{
  "dataset": "microscope photos of single blood and bone marrow cells",
  "train_examples": 97085,
  "hidden_act": "gelu",
  "head_dim": 32,
  "fused_qkv": false,
  "layer_scale_init": 0.1,
  "parallel_block": false,
  "moe": "expert_choice",
  "moe_every": 1,
  "expert_mlp_ratio": 1,
  "adamw_lr_other_params": 0.002,
  "warmup_steps": 200
}
Rows from block 5 of a small class-conditioned image flow-matching model, named by matrix and row number. Rows with one number within an expert belong to one neuron, the router's apart. Each number is 128 + 32 x the weight over its row's rms, rounded and kept within 0 to 255. All counts start at 0. After the name is the row's rms in percent of the matrix's.
Before each expert's rows are labels from the 100 images, of 14848 (inputs lightly noised), where the router gives the expert most weight on average: "responds to" is what is common among them; "colour at peak" is the nearest of a few named colours to the mean colour under the peak. Only what is clearly more common there than usual is listed. The data: microscope photos of single blood and bone marrow cells.
# router: router (model.blocks.5.mlp.router.weight, 8x256, trained with AdamW), inputs 52-103
# up: expert up (model.blocks.5.mlp.up, 8x256x256), inputs 52-103
# down: expert down (model.blocks.5.mlp.down, 8x256x256, transposed), outputs 52-103

# expert 1
responds to: cell type: artefact
colour at peak: white
router.1 091 [ 81  66 181 159 135 120  95  97 148  98 100  94  60  98 113 119 188 143 130 172 120 140 145 140 102 179 130 118  89 188 162 145 127  61 118 145 140 140 125 170  96 103 166 127  60 160 140 152  93 120 140 114]
up.0 090 [119 115 182  66 163  79 101  99 132 156  88  92  96 109 152 119 109 125 126 157 124  76 111  94 131 117 173  99 106 130 118 138 161 170 131 133 138  95 133 201  85 101  79  81  65 137 149  97 128  71 155  78]
down.0 100 [101 134  77 131  82 114 153  72 139 138 141 158 118 134 156 105  64 152 126 126  96 121 170 115 122 187  76 135 106 141 160 130 128 142 155 104 146 166 120 155 143 120 114 137 186  95 107  43 145  86 126 178]
up.1 090 [130 125  59  58 146  77  78 104 128 111 148 131 105 131 173 116  66 128 127 140 171 133 162 145 132  96 177 106  57 125  87  93 199 117 101 111 180 129 100 150  64 126 127 175 143 122 133 105 125 115 116 206]
down.1 091 [135 122 157 125 107  99 140  90 127 206 111  77 168 164 153 192 103 159 163 187 168 146 155 125  84 159  99 148 180 118 141 115 142 112 139 192 163 141 139 146 132 175  92 159 145 176  97 136  93  54 172 146]
up.2 100 [134  85 142 119 120 133 100 177 165 172 156 150 136 143 149  99  95 193 124  93 112  90 154 135 119 145 161 154  85 166 100 116 112 120 175 143 141 142 106 143  94 132 134 136  78 157 160 151  90 123 121 147]
down.2 096 [158 144 157 130 138 165 159 134  63 149 125 156 109 127  93 102 124  82  57 148 188 141 116 156 155 117 131 118 178 153 139 158 139 135 147 128  99  89  55 165 154 138 151  64 165  73  87 111 110 116 190 101]
up.3 095 [174 185  88  84 204 115 146 145 161 188 154  77 108 164 132 208 183 158 123 129 142 146 100 177 160 130 139 171  86 189 150 135 134 151 174 140  96 146 136 100 104 197 114 158 136 161 119 105 110 114 103 218]
down.3 097 [ 99 103 126  96  96 140 114 158 101 119 117 113 188 119 129  92  77  96  87 113 181 113 173 152 139 126 125 139 174  98 127 123 119  69 137 171 126 160 100 164 175 124 167  86 128  88 122 107  88 139 158 130]
up.4 124 [106 141  63 129 109 114 128 174 184 143 135 174 145 136 143  89 201 172 103 114 139 113 155 128 146 116 100 140 123 109 101 153 101 114 100  39 182 112  96 145 139  92 120 157 112 140 131 125 155 122 134 119]
down.4 146 [143  73 107 131 135 134 105 155 144 108  97 137  93 134 155 128 125 100 131  96 143 129 138 145  64 147 183 106 141  76 114 141 145 115 161 157 125 120 135 123 140 114 148  68 169 109 120 157 101 122 161  77]
up.5 098 [161 115 109 121  96  90 133 110 172  88 142 139 154 147 129 210 125 135  96  81 149 114 176 129 142  69 132 192 107  90 158 131 172 151 101  89 123 178 155 118 141 101 142  82  97 165 141 102 134  75  78 107]
down.5 094 [ 87 107 122 125 130 173 146 152 105 169  66 115 157 111 149 121 149 146 126 152 135 142  68 123  57 175 130 148 102 155  84 136  65 119 137 145 118  79 151 153 167 143 122 134 142 128 110 110 131 157 126 132]
up.6 076 [118 132 163  75 103 142 139  98 153 159 130 143  76 190 160 115  93 147 199 156  83 142 128 116 127 155 197 185 142 156  46 122 119 149 165 141 110  83 185  98 154 126 114 124 134  70 149 153 139 131 167  87]
down.6 081 [193 208 146  56 104 179 112 135 143 132 118 108 145 123 148 109  93 189  92 102  85  98 167 162 178 223 166 107 100 123 152 165 118 146 113 102 104 105 157 122 146  83  95  67 156 141  97 193 218 175 120 149]
up.7 092 [127  89 116 124 117 197 157 127  90 133 182  96  99 140 143 188 134 116 107 136  96 106 166 170  95 137 162 135 188  65 164  43 130 135 134 126 109  99 139  99 133 137 162 174 135  82 105 161 109 121 123 111]
down.7 085 [168 112 117 158 165 140 189 154 133 104 137 138 108 141 136 127 105 115 185  76 100 169 171 155 107 124 124 155 158 182  92 151 152 132 115 157  81 173 162 160 133  56 209 112 123 130 148 125 127  66 126 109]
up.8 100 [142 136 160 163 110 116 100  66 127 151 117 132 130  68 121 140 112 138 167 112 119 138  92 149 159 135 105 122 160 139 125 182 175 182 126 154 123 105 116 135 151  65 112 159 151 161 128  69 115  93 143 145]
down.8 098 [ 96  78  92 103 190 134 162 133  84 152 165 160 109 102  92 146 158 122 108 140 147 127  97 134 138 115 131 107 153 109  93  69  90  68 122  78 100 141 113  69 149 127 142 110 131 140 152 155 132 107  78 141]
up.9 104 [ 89 127  78 115 132 154 136  98 154 154 145 162 131 114 126  89 147 183 158 115 164 120 154 128 120  95 148 171 118 133 117  82 127  98 148 123 146 139 122 155 144  81  58 217 121 153 156  98 209 141 172  55]
down.9 094 [154 153 148 139 119 111 100 165 137  84  80 122 103 115 148 117 135  99  76 124 108  81 137 164 130 148 121 127 100 139 138 143 121 136  51 105 137 149 103 104  67 148 162  61 120 129 152 151 111 120 144 190]
up.10 098 [151 166 102 156 115 142 121 156 137 131 137 158 146 127 126 171 163 152 114 125 110  99 143 165 128 181 113 133 116 142 143 113  69 150 123 106 102 129 132 159 174  76  93  72 172 160  92 138  93 110 183 159]
down.10 087 [126 192 155 150 139 153 154 127  96 170 108  92  76 108 114 114 150 118 185 128 156 176 100  64 147 163 147 130 113 158  94 142 134  95 132 150 128 175 151 132 115  92 104 122 166  75 149 120 130 100 110 122]
up.11 105 [144 155  90 142 156 119  75 154 189  94  97 140 106 123 123 155 118 127  95  83 106 114 106 138 122  79 156 128 162 136 177 149 141 153 157 120  82 158 157 111 159  98 126 114 124  98 126  92 168 159 134  91]
down.11 097 [135  98 124 148 157 128 163 102  73 154 135 105 169 162  98  84 227 166 180 146  85 110 113 132 141 143 160 157 116 141 104  90  76 126 147 106 168 105 139 109 150 153 105  90 111 190 104 150 139 113 126 110]
up.12 109 [165  64  95  85 106 154  89 163 145 140 117 133 182  74 175 137 186 176 110  70 144 132 117 130 140  76 154 116 110 115 141 101 123 125 103 119 142 102 170 151  65  69 113 181  98 115 131 176 124 117 172  62]
down.12 117 [155 132 125 153 136 118 122 128 119 168 158 108 161 152 148 107 118 144  99 134  86 119 129 196 136 153 128 155  94 155 137 187  87 163 131 133 120 135  62  93 179 179 162 113 156 139 165 111 147 140  80 201]
up.13 096 [108 151 146 209  74 166  96 160 129 133 132 107 109  83  82 115  79 118 108 128 103 130 124  87 133 118 135 172  97 147 175  53 177 183 124 150 123 129 216 129 141 150  88 112 113  81 156 117 103  97 103 129]
down.13 090 [103  87  91 150 106 140 138  96 107 164 121 107 146 129  99 187 133 113  97 150 144 116  93 132 132 122 158  89 104 104 144 139 179  99  66 127  99 154  96 119 144 188 108 142 169 126  85  93 150 173 143 118]
up.14 100 [143 133 104  88 135 126 158 124 169  85 181  97 175 162 175 156 110 113 121 206 169 161 163 162  91 117 160 149 134 118 121 224 111 137 172 177 115 163 182 132 117 147 116 129 161 137 134 119 132  75 148 166]
down.14 095 [147  95 147 156 165  97 163 117  96 134 114 127 150 135 155  91 163 159 136 144 106 135 147 111 122 104  93 117 169  96 122  71 145 104  59 164  87 123 160 150 135  90 143  91 164  91 118  98 113 165  79 129]

# expert 2
responds to: smear: peripheral blood; cell type: platelet
colour at peak: pink
router.2 092 [101 177 103 140 111 132 188 151  72  86 129 144  88  61 134 106 116 108 151 115 148 175 123 177 120 110 113 145 122  79 136 109 151 120 161 113 116  81 228 130 140 175 110 130 120 134 133  45 178 108 100 160]
up.0 099 [115 114 158 112 171 114 103  42 175 105 114 137 185 157 110  86 123  87 177 124  96 147 160  93 103  94 103 145  90 135  79 139 138 153  60 119 176 117 170 182 130 152 122 167 156 105 184 165 119 137  98 172]
down.0 093 [173 129 145 159  91 109  81 219 113 144 149 119  99 136  79 118 172 150 119  61  89  85  82 150 124 123 144 161 138 120 192 128  79 120 135 170 119 104  56 164 135 153 130 120  87 176  84 139 133  87 135  88]
up.1 101 [ 88 116 132 176 111 123 147 113 129  79 127 162 167 122 113 158  84 110 146 110  61 167  98 120  86 202 130  66 140  98 154 141 132 109 134  52  78 154  85 153  96  80 119  72 138 118 160 124 104 174 156  68]
down.1 095 [176 181 106 211 129 133 108  81 101 110 125  97  95 157 161 129 128 184 156 155 144 130  96 114 128 118 169 143 184 152 113 138 116 123 157 224 138 134  83 164  97 162  86 116  98 136 113 118 122  72 122 123]
up.2 095 [138 167 135 153 118 190 108 135 172 140  60 146 137 119 143 137 117  73  25 113 153 144 120  76 114 153  73 122 152 130 170 131 136 113 136 142 101 138 163 105 109  59 115 104 173  96 115 162 129 111 178 154]
down.2 101 [117 120 149 129 132  95 134 185 137 147 215 156  63 113 141  88 127 144 155 118  99 123 137 135 190 154 133 161  89 130  95 106  80 141 134 107 126 135 126 142 187 211 132 142  92 131  66  97 165 122  59 129]
up.3 094 [148 103 124 165 152 113 155 132 130 116 124  95 156 124 180 159 154  92  93 148 125 179 139 140 163 131  75 114 106 169 129  97  77 170 186 137  65 132 101 142 121 147 106 132 125 106 172 141 119 158  88 121]
down.3 093 [ 52 151 145 133 124 114 114 173  63 109 118 195 152 128 134  93 126 195 137 138 125 151 164 142 192 101 171 134 142  97 172 165 122 140 116 117 127  84 151 110 163 152 120 104 133 103 116 112 172 161 131 161]
up.4 106 [162 163 118 116 131 146 138 102 114  97 102 127 136 141 111 109 107  85 154 111 116 120 113  96 151 146 111 101  63  73  94 159  93  94 135 145 151 100 138 166  98 116  71 143 115  99 181 125 154 140 114 143]
down.4 103 [143  82 147 167 118 110 130 197 127 130 128 147 102 114 145 145 130 169 154 166 138 148 122 152 114 117 147 144 165 174 112 121 134 144 128 102 120 100 122 158 114 142 115 169 146 163  56 146  98  79 156 117]
up.5 098 [128  88  69 132 162  95 110 131  95  94 155 180 151 169 123 153 170 150 130  96 154 109 224 249  82  94 142  55 135 106 104 105 167 131 126 112 185 159  96 103  67 149 119 122 144 136 109 151 122 151 140 111]
down.5 097 [120 103 173 137  92 126 142 124 189 178 110 113 119 143 149 133 129 121  95 153 130 125  81 186 114 146 161 154  92 144 117 132 137 172 132 222 158  75 136 151 157 157 144 113 101 158 174 113 191  77 172 115]
up.6 111 [166 156  45 176 111 169 201 161 161  99 150 144 137 179 155 125 141 129 157 109 106 161 101 122 126 164 118 168 104 140  88 129 119 168 121 131  70 115 145 142 176 116 182 187 129 143 111 107 111  96 114 147]
down.6 108 [133 134 144 102 155 131  89 136 157 133 127 131 158 147 102  47  90 124  49 105 169 121 158 156 195 141  55 140 158 124  82 105 159 136 152  89 150  83 103 150 184 142  87 186 109  93 100 100  87 127 137 200]
up.7 115 [135 150 171 157 154 131 183 133 164 129 147 169  81  79 106 141 104 109 136 123 119  78 114 163 127 126 150 132 114 101 128 125 113 152 106 199 114 167 104  91 117 145 162 104 112 116 113 139  90 129  99 157]
down.7 120 [139 163 178  60 144 148  76 136 112 141 127 210 137 213  82 183 172 129 158 121 131  95  96 106 134 162  90 153 183  97 157 104 121 165 128 168 110 130 114  61 110 125  99  83 145  99 152 126 155 131 131 149]
up.8 095 [117 163 132 121 124 182 156 196 119 137 119 160 100 119 171 141 159 170 109 139 107 138 177 104 139 100 148  93 113 137 176 154 128 135 100 118 137 148 118 105 130 132 152 151 133  97 144 172 144 130 166  87]
down.8 099 [150  53  90 187  85  61 126  71  90  90  80 146 180 179 135 132 147  26 134 197 132 135 102 111  81 112 104 122 112 108 137 107 130 131 166 137 137  35 117 115  95  99  74 147 123 109 122 128 138 137 128 110]
up.9 093 [145 157 137 133 149 171  84 143 124 140 193  86 139  88 145 174 164 108 116 141 162  63 125 132  90  88 186 101 156 141 155 124  89 216  62 118 120 169 189 104 127  88  84 126 191 128 146 150 164  75  86 141]
down.9 095 [144 120 115 146 131  61 170 151  90  84 128 139 160 139 116 163  66 132 142 110  75 142 122 148 118  72 109 194 119 142 151 122 147 145 126  99 154 147 113 110  47 121 175 130  80 103 130 175 106 128 112 150]
up.10 094 [144 101 128 169 160 157 157 122 180  56 132 135 199 104 116 126 122 131 138 134  75 156 150 106 139 114 179 163 123 155 119 108  90 139  57 143 125 131 106 158 172  84 158  53 174 110 131 126 130 161 138  85]
down.10 093 [ 96 150  69 132 107 124 129 150  67 119 180 117  68 158 149 180  98 113 137 133 152  82 146 177 140 133 165 137 152  92 147 113  86 147 137 121 143 152 175 125 142 153  70 204  91 138 161 104 142 149 120 120]
up.11 101 [145 110 127 104 128 158 125 124  98  93  97 131  94 111 163  73 151  93 157 122 157 155 112 117 141  54 155 117  82 141 123  84 152 141 185  85  97 144 200 138 184 180 114 127  97 115  88 106 145  73 151 178]
down.11 102 [145 137  94 155 136 151  83 147  92 146 138 161 144 126 152 132 149 117 104 124 139  73  87 110 110 120  95 110 149 138  66 117 167 133  77 145  96 133 121 164  36  76 161 174 146 162 156 148 186 165  92 148]
up.12 108 [145 164 157 167 136 148 174 177 107 121 123 104 112 107 145 170 174 150 155 144 143  50 132 130 188 110 108 151 156 201 138 110 131 102  93  68 156 110 140 111 135  61  96 170 118  70 142 146 197 127 148 146]
down.12 123 [116 153   9 176 113 171  77 172 149 119 112  92 135  95 142  88  76 174 158 127 149  50 157  95  91 209 153  96  29 110 133  84 145 171 114  79  74 115 165 148 155 110 177 218 101 108 144 145 106 100 144  84]
up.13 079 [166 127 103 169 160 136 157 150  71 165 134 181 132 100 168 123  76 141 144 122 126  75 121 140 124 145 120 154 157 118  80 164 127 103  88 123 165 141 126  59  31 193 155  84 133 119  93 142 116 146 131 146]
down.13 076 [135 143 172 159 138 136  98  97 118 131  98 108  95 125 166 156 135 100  89 122 113 144  69  61 139 157 143  71 122  94  90 125 189 125 123 123 135 118 120 143  92 179  94  91 143 125  47 108  84 135 129 159]
up.14 099 [ 77 120 142 120  98 109 159  67 159 141 144 163  95 107  51 117 131  93 130 192 114 191 138 116 127  96 135 107  99 148 128 173 177  90 117 140 132 193  77  76  96 129 133 148 144 129  72 192 112 167 148 122]
down.14 106 [125 145 153 151 111 105 132 151  57  86 102 101 187 145 160 136  87 133 103  95 126 110 169 143  88  89 145 105 134 146 148  60 129  96 115 131 122 156 196 156 107 137 116  57 108 149 108 183  87 155 142 104]

# expert 0
responds to: smear: peripheral blood; cell type: platelet
colour at peak: pink
router.0 106 [171 206 130 123 117 191 138 133  98 123 159 152 125 167 148 118 130 111  92 107 129 168 140 106 121  78  88  84 161 126 119 150 179 101 104 179 121 138 157 103  48  83 143 165 176 104 140 173 166 138  83 154]
up.0 102 [116 161 126 150 121 132 182  97 184 159 113 129 214 157 110 122 107 105 176 157 101 109 132 160 134 140 169 111  93 123 159 142 201 139 107 175 121 113 128 141 134 151  96  80  59 134 128 137 115 159 119 126]
down.0 097 [144 141 181 187 108 129 143 141  98  73 142 113 117 122  91  97 125 116  84 146 144 197 129 141 109 145 182 121 159 156 154 146 105 141 168 122 158 157  99 177  85 181 143 105 165 158 147 117 154  88 144 159]
up.1 093 [136 128 140 106 128 101 122 130 164 158 114 163 133 124 114  83 143 116 144 150 109 158  82 159 166 108  13 136 159 155  63 138  96  91 146 101  97 106 118 150 151 160  92 163  92  89 160 115 118 176 128  85]
down.1 094 [152 134 115 119  96 152 129  86 145 182 156 113 104 127  88 141 127 156 167 103 143 112 152 186 128  76 145  88  77 110 139 128  84 163 124 147 130 144 126 149  89 117 207 134 198 161 160 129 166 167 103 161]
up.2 102 [112 119 118 109 144  99 102  96 140 144 143  97 111  84 109 160 152  32 110 179 127 119 141 132 137 120 112 200  80 150 141 113  95 138 123 136 115 178 145 106 106  83  95 182 181 100 190 148 136  99 171 165]
down.2 092 [148 154 144 172  86 114 139 158 125 112  84 169 141 154 124 119 128 169 113 111 168 114 161 110 157 167 123 166 161 112 140 133 169 173 147  58  85  74 168 166 181 116 147 132  12 128 168 161  36 137 128  86]
up.3 088 [100 109 135 131 120  76  90 144 131  62 156 148 141  91 145 118  93 189 132 140 174 110 108 167 151 144 124  80  96  97 181 110 136 117  84  90 143  61 107 108 233 135 158 100 131 125 138 152 178 106 111 122]
down.3 087 [121 111 172 100  94 121 218 138 169 219 115 192 157 132 117 103 134 165 107 112  80 132 141 123  32 120 176 114 102 148 119 162 141 112 188 136 106 152 137 194  80  52 110 136 186 147 174  82 101 172 137 116]
up.4 091 [132 118  99 101 162  96 174 152  87  82 125 118 148 158 166 123 162 147 118 166 139 129 147 145 142 164 139  97 113  77 186 104 102 136  99 166 155 189 145 169 150  80 122 152 143 155 123 112  91 100 138 116]
down.4 091 [119 114 129 177 128 142 137 129 173 156 138 173  64 121 163 159  74 115  99 164 171 113 107 110  66 131 120 110 157 140 135  94 118 120 124  84  48 113  88  87  94  95 113 164 110 108 112 135 121 138 181  76]
up.5 097 [ 83 134 132 156 161 109 138 111  78 104 119  87 114 125  99 190 158 130 204 124 149 181 132 208 115 146 206 156 151 145 142 139 145 164 161  67 161 155 130 141 152 140 143 145 190 111 140 133 122  97 161 157]
down.5 099 [155 108 140 100 116 160 101 139 177 112 123 172 127 166 156  84 138 153  95 143 102 108 131  48 105 140  70 117 124  46 102  69 118 106  73 130 118 109 126 170 130 106 148 130  83 137 116  64 144 127 140 142]
up.6 087 [146 184 147 147  97 143  98  76 146 130 137 104 152 133 192 173 128 147 143 104 168  99  68 144 104 123  86 107 142 130 121 204 117 103 158 156 184 190 105  67 190 146  85 178 192 148  98 153 151  98 150 140]
down.6 079 [102 154 137 134 135 148 115 137 138 143 135 154 113 141  99 137 165 120 140  92  80  70 107 146 151 134 149 124 122 151 180 120 106 161 105 117  84 112 126 112  75 148 152 116 136 125 126 140 121 148  58 121]
up.7 069 [ 53 104 138  91 154 103  85 168 172 171 112 128 172 145 175 155 137 145 122 108 115 122 178  99 131 144  96 123 121 127 112 158 170 138  74 133 117 138 123 187 107 205  81 137 150 140 139 151 116 127 122 100]
down.7 069 [120 143 146 115 143  68 144 119  88 160 123  85 163 181 101  73 120 159 134 114 130  98 134 148 152  88 144 130 193 148  72  81 127 126 126 144 101 115 139  97 113 110 188 115 104 132 139 100  83 122 114 166]
up.8 112 [160 137 151 163 154 135 203  71 117  66 152 176 157 185 168  96 196  84 167 148 104 160 135 124 156 114 140 121  80 146 136 186 163 169 136 118 112 131  95 154 118 130 147 151 138 137 104 167  98 130 116 159]
down.8 112 [102  49 137 124  94 125  97 175 159 149  74 122 100  79 127 164 136 167 116 137 185  88 135 163 120 118 190 112 195 135 188 111  97 109 103 140 116 169 117 145 160 116 171 107 141 174 139 125  90 120 208 160]
up.9 094 [159 138  76 141 154 125 121 178 104 117  76 154 159 164 119  59 147 109 115  97 114 151 128 140  41 147 198 124 213 150 179 142 107 140 141  97 163 125  71 128 151  98  95 134 111  66 141 137 127 143 110 150]
down.9 092 [ 63 159 136 156 123 144 132 153 118  94 146 104  59  55 165 110 141 135 118 173 114  98  93 101 165 134 103 152 118 152  95 144 121 116  95 119 132 144 162 142 132 133 161 101 132 165 134 120 109 145  86 113]
up.10 096 [147  72 164 153 139 120  91 112 205 116  55 184 121 106 149  97 131 167 167 205  70 147 117 156 127 160 105 164  81  93 101  89 172 132  72 162 151 127 158 178 117  76 115 131 167 198 147 144 127 140 139 100]
down.10 086 [118  68 137 118 114 151 183 152 115 170 150 193 145  37 145  98 147 106  73  66 142  81 147 142  82  74  80  84 108 197 131 118 110 125 185  84 115 144 136 140 137 154  91 133 149 113 145  69 101 114  99  78]
up.11 099 [175 126 131 102 124 142 156 133  61 135  55 164  92  98 155 130 136  90 123 127 161 135 101  61 147 109 138 128 156 131 102 116 156  91 124 105 120 175 107 141 131 152 154 156  96  74  99 121 163 109 113 175]
down.11 101 [121 129 148 167  71  83 124  98 156 127 161  67 184 154  97 100 140 146 127 106  97 164 102 147 116 132 173 142 132 116 146 104 118 125 120 132  88 109 127 129 117 137 113 140 130 162  96 139 183 126 101  59]
up.12 096 [121  95 151 170 153 132 164 111 130 177  36 139 175  86 162 118 131 127  73 170  93 183 133 140 168 135 122  93  92  76 109 129 128  90 113 178 126 143 159 188 130 172 112 210  86 116 151 165 105 114 119 129]
down.12 098 [126  94 108 134 141  96  57 100 112 162 137  81 111 128  76 105 128 167  99 157 181 111  80 145  94 140 120 174 122 208 120 134 141 103  46  71 148 107 103 133 105 100 152 106 148 102  90 120 166 137  59 101]
up.13 095 [151 113  88 122 127 105 181 159 164 165 134  65 139 157 144 109 186 183 120  93 130 104 123 118 129 100 173 148 187 137 107 166 131 155  93 151 117 138 104  95 105 159 134  74  72 123 162  94 165 177 144 109]
down.13 096 [157 164 158 175 130 139 106  83  99 151 101 134 162  78 182 141 103 111 130 128  66 136  80 114 117 141 134 124 126 137 195 104 100 107 144 176 146 136 128 125 115 122 169 134  90 135 116 196 127 104 162 140]
up.14 084 [ 95 123 176 126 182 186 120  78 159 107 133 146 145 115 124 129 217 115 107 106 103  99 155 149 123 144 145 173 137 105  45  78  95 141 169 116 145 169  94 109  77 152 122 127 139 119 178 137 151 126 129 112]
down.14 087 [183 138 117 123 100 114  99 158  77 161  75 126 142 110 129 152 108 182 101  51  96 192 143 168  99 116 136 106  40 122 164 156 104  98 159  98 141 127 139 109 109  54 159  91  78 156 108 155 131 158 107 151]

# expert 5
responds to: cell type: blast
colour at peak: blue
router.5 108 [ 94 138 110 174 117 133 105 150 104  82  89 176 144 138 123 175 110 129 130 151 121 112  99 101 101  79 128 155  95  99 156 148  73 160 150 155 154 167 162 123 142 154 133  83 139  75 126 123 115 108 143  99]
up.0 092 [119 105 160 167  91 125 123 113 179 125 121 164  59 107 142  89 105 126  92 194 126 142 120 150 171  83 159 113 105 125 118 113 144 126  30 102 166 102 100 157 114  90 125 110 101 146 203 128 130 117 143  85]
down.0 098 [130 153  91 176 137 141 126 215  82 170 121 163 189 125 118 168 127 116 195  60  82 124 121 151 125 148 131 162 125 160  94 143  93  91 154 159  90 158 200 145 113 153 184 112 146 103 145 130 155  91 176 152]
up.1 092 [ 88  86  98 100 144 142 134 115 118 102 191 116 136 139 130 166 165 186  95 149  93 144 175 140  85 164  94 122 126 102  58 103 155 137 102 124 126 153 169  92 113 106 125 148 112 102 171 122 106 121 163  69]
down.1 092 [149 141 198 173 137 164 109 202 109 130 155  98 127  85 131 177  97 146 168  86 132  90 138 123  97 161 149 142 114 149 162 148 134  84  76 159 105 134  94 137 137 158 161 121 147 134 106 151 133 121  92 127]
up.2 122 [150 106 155 101 129  98 128  82 111 165 122 119 125 176 110  83 110 143  92 150 161  88 135 110 150 142 112 111  81 106 102 172 159 124 171 100 112 140 125 159 107 144  75  61 173 119 117  94 227  87 143 132]
down.2 123 [188  99 146 162 139 115 165 140 106 119 126 204 141 130 115 121 157 130 150 123  75 138 165 156  91 137 120 147 194  66 176 184 119 125 120 151 139 142 152 156 165 133 127 202 140 143 163 160 165 102 147 146]
up.3 106 [127 104 186 122 120 140 122  93 147 125 164 176 175 139 107 123 169 226 183 133 152 131 158 139 120 155  83  60 158 124 131 157 167 115  71 131 141 106 109 132 140 162 120  92 142 115 149 110 151 155 132  76]
down.3 101 [116 144 160 109 114 170 119 166 125 145 113 120 141  93 121 147 143  93 144 119 120 117 148 154 159  78 186 159 124 123 103 127  61 136 170  79 178 107 167 179 158 142 104 126 124 156 166 132 168 127 134 163]
up.4 091 [161 141  97 114 201 155  77  89 101 158 158  91 114 151 112 111 158 176 143 125 113 105 154 143 134 134  80 142  82 165 137 124 140 131  81 114 148 172 121 156 150 116 149 146 131 146 123 108 138 106 111  80]
down.4 095 [ 24 141 191 121 101 142 178 112 149 105 115  98 186 121  92  90 106 168  57 151 102 131  88  88 143 160  98 131 161 110  97  50 117 122 177 143 139  82 115 145 158 158 106 182 108 132 171 125 163  97 110 152]
up.5 089 [120 127  97  92 134 147  91  87 131  97 106 181 108 162 168 169 140 133  86 109 147 142  84 107  95  94 118 159 138 145  72 158 151 116  90 167 111 197 125 166  49 148  77 126 112 109 110 106 115  94 131 132]
down.5 080 [115 110 104 107 163 106 159 161 108 121 158 129 151  52 123 121 171 151  94 138 123 124 146 145 138  98 148 165 121  69 115  99  72 133  82  51 109 115 171 132 147  70 159 108  55 137 113 137 200 138 128 107]
up.6 096 [110 126  95 107  87 139 142 136 115 112  76 183  72 197 158 120 105  91  95 145  92 182 114 166 154 108 109  97 100 125 124 149  84 123 132 135 138 162 125 111 114  91 109 206  92  91 174 129  77 136 146 141]
down.6 085 [ 99 147 138 145 107  82 123 125 126 127 120 135  94 116 149 184 122 169 106 166 125 168  90 135 165 151 129 156  83 152 157 145 149 159 164 171 126  81 177 132 174 123 164  46 193 121 141  46  77 159  95 168]
up.7 110 [140 127 145  60 120  82 113 192 149 172 179  49 152  93 115 149 174 174 126 105 200 126 158 157 120 192 161 100 182 123 107 151 105  96 110 103 174 102  82 137 172 167 138 117 149 152 139 130 166 142 142 116]
down.7 113 [ 89 102 134 114 123 119 169 103 128 136 102 157 134 115  98  76  85 137  70 169 138 209 134 101 145 134 138 122  85 158 182 154 136 108 133 157 100 101 100 159  81 117 147 128 118  82 155 123 115  88 129 158]
up.8 121 [160 140 178 160 119 108  75 141 138 152 137 121 124 101  91 116 172 141 130 125 132  91 144 166 129 154  42 156 130 124 194 118 158 154  98 134 179 124  61 183 105 190 139  88 168 131 135 103 163 196 154 126]
down.8 120 [127 111 113 105 111 120 171 154 118 128 138 128  97 106 162 124 119 172 152  85 134  91 132 133 101 159 163  75 129 151 112 122  99 117  81 116 108 160  59  96 139 119 116 151 128 130 153 127  82  96 150 125]
up.9 102 [160 153 115 135 131  85  64 116 146  93  83  65 152 189 103 118 151 128 104 142 129 165 107  99 121 112 103 118 128  92 129 136 113  89 108 153 121 174 179 108 132 123  59 169 178 129  83  88  93  75 165 143]
down.9 100 [ 78  79  99 102 124 157 201 151 115 164  99 182 167 109 161 127 131 135 133  93 164 136 157 159  95 119 162 105 139  93  75  92 205 152 137  89 147 122 104 116 135 154 120 139  71 134 151 151 127 159  90 118]
up.10 095 [104 110 127 130  87 159 135 104 118  98 117  79 118 142 120 121 119 121 112 162 135 100 107 144 159 102 158 182 129 127 132 108 118 107  83  91 163 168  59 160 188 158 168 190  76 133 175 146  90  91 155 159]
down.10 094 [148 163 113 127 160 121 125 138  81 125 110 100 134 133 160  78 149 118 142  78 111 156  99 141  90 178  97  71 142 136 114 109 169 103 126 125 136  91 207 131  70 136  79 120  98 157 109 107 156 137  74  91]
up.11 097 [ 89 138 154 153  83  91 101 109 155  67 119 145 122  92 139 106  84 123  79 113  99 103 144 103 121 103 137 144 165 168  77  78 119 136 179 102 105 152 166 119 120  93 174  72 136 134 159 208 167 171 183 122]
down.11 097 [121 145 106 118 119 135 178 125 166 111 109  82  89 103 128 134 143 151 167 188 110 179 138 168  99 134 151  72 121  87 158 138 101 117 125 151 144 143 141 147 136 140 102 111 131 124 122  56 117 105 122 157]
up.12 104 [140 108 133 138  98 173 143  68  89 139 160  71 126 118 127 114 158 166 124 148 173  91 100 139 161 137 104  95 148 128  98 118 174 156 143 151 100 126  93  96  94  86 213 133 103 120 132 144 131  85 163  89]
down.12 105 [104 148 115 134 157 120 126 135 132 137 127 173 118 155 184  69 163 164 169 167 146 169 106  89 134 146 146 157  81  78 104 133 152  86 108 129 123 136 158 144 137 162  96 198 146 139 139 116 140 116  86 129]
up.13 103 [154 120 112 104 175 159  80 133 148 144 104 147 151 142 107  88 120 123 101 187 125 103 159 143 195 149  68 137 118 165 114 141 134 179 144 122 156 104 166 120  62 147 108 116 129 125 144 157 155 183 129  71]
down.13 098 [110 111 214 142 113 110 138 147 109 153 118 157 105 172 175 135 103 126 150 110  98 144 123 156 109 127 204 129 177 111 104 130 117 111  90 157  72 144 103 152 140 107 113 154 182 171 122 102  92  87 157 140]
up.14 094 [113 101 146 159 142 104 162 150  91 164 141  90 137 132  93 125 120 137 135 118 134 133 153 108 152  93 127 106 116  73 126 138 145 125 119 149 121  82 106  72  88 110 152 128 138 125 161 116 163 158 110 113]
down.14 100 [109 108 123 132  71 120 129 128 102  85 169 182 106 128 159 156 108 116 106  98 168 112 123 187 118 171  80 123 115 126 152  78 171 137 122  96 150 112 149 168 176 176 131 160 164 104 136 176 128  98 151 127]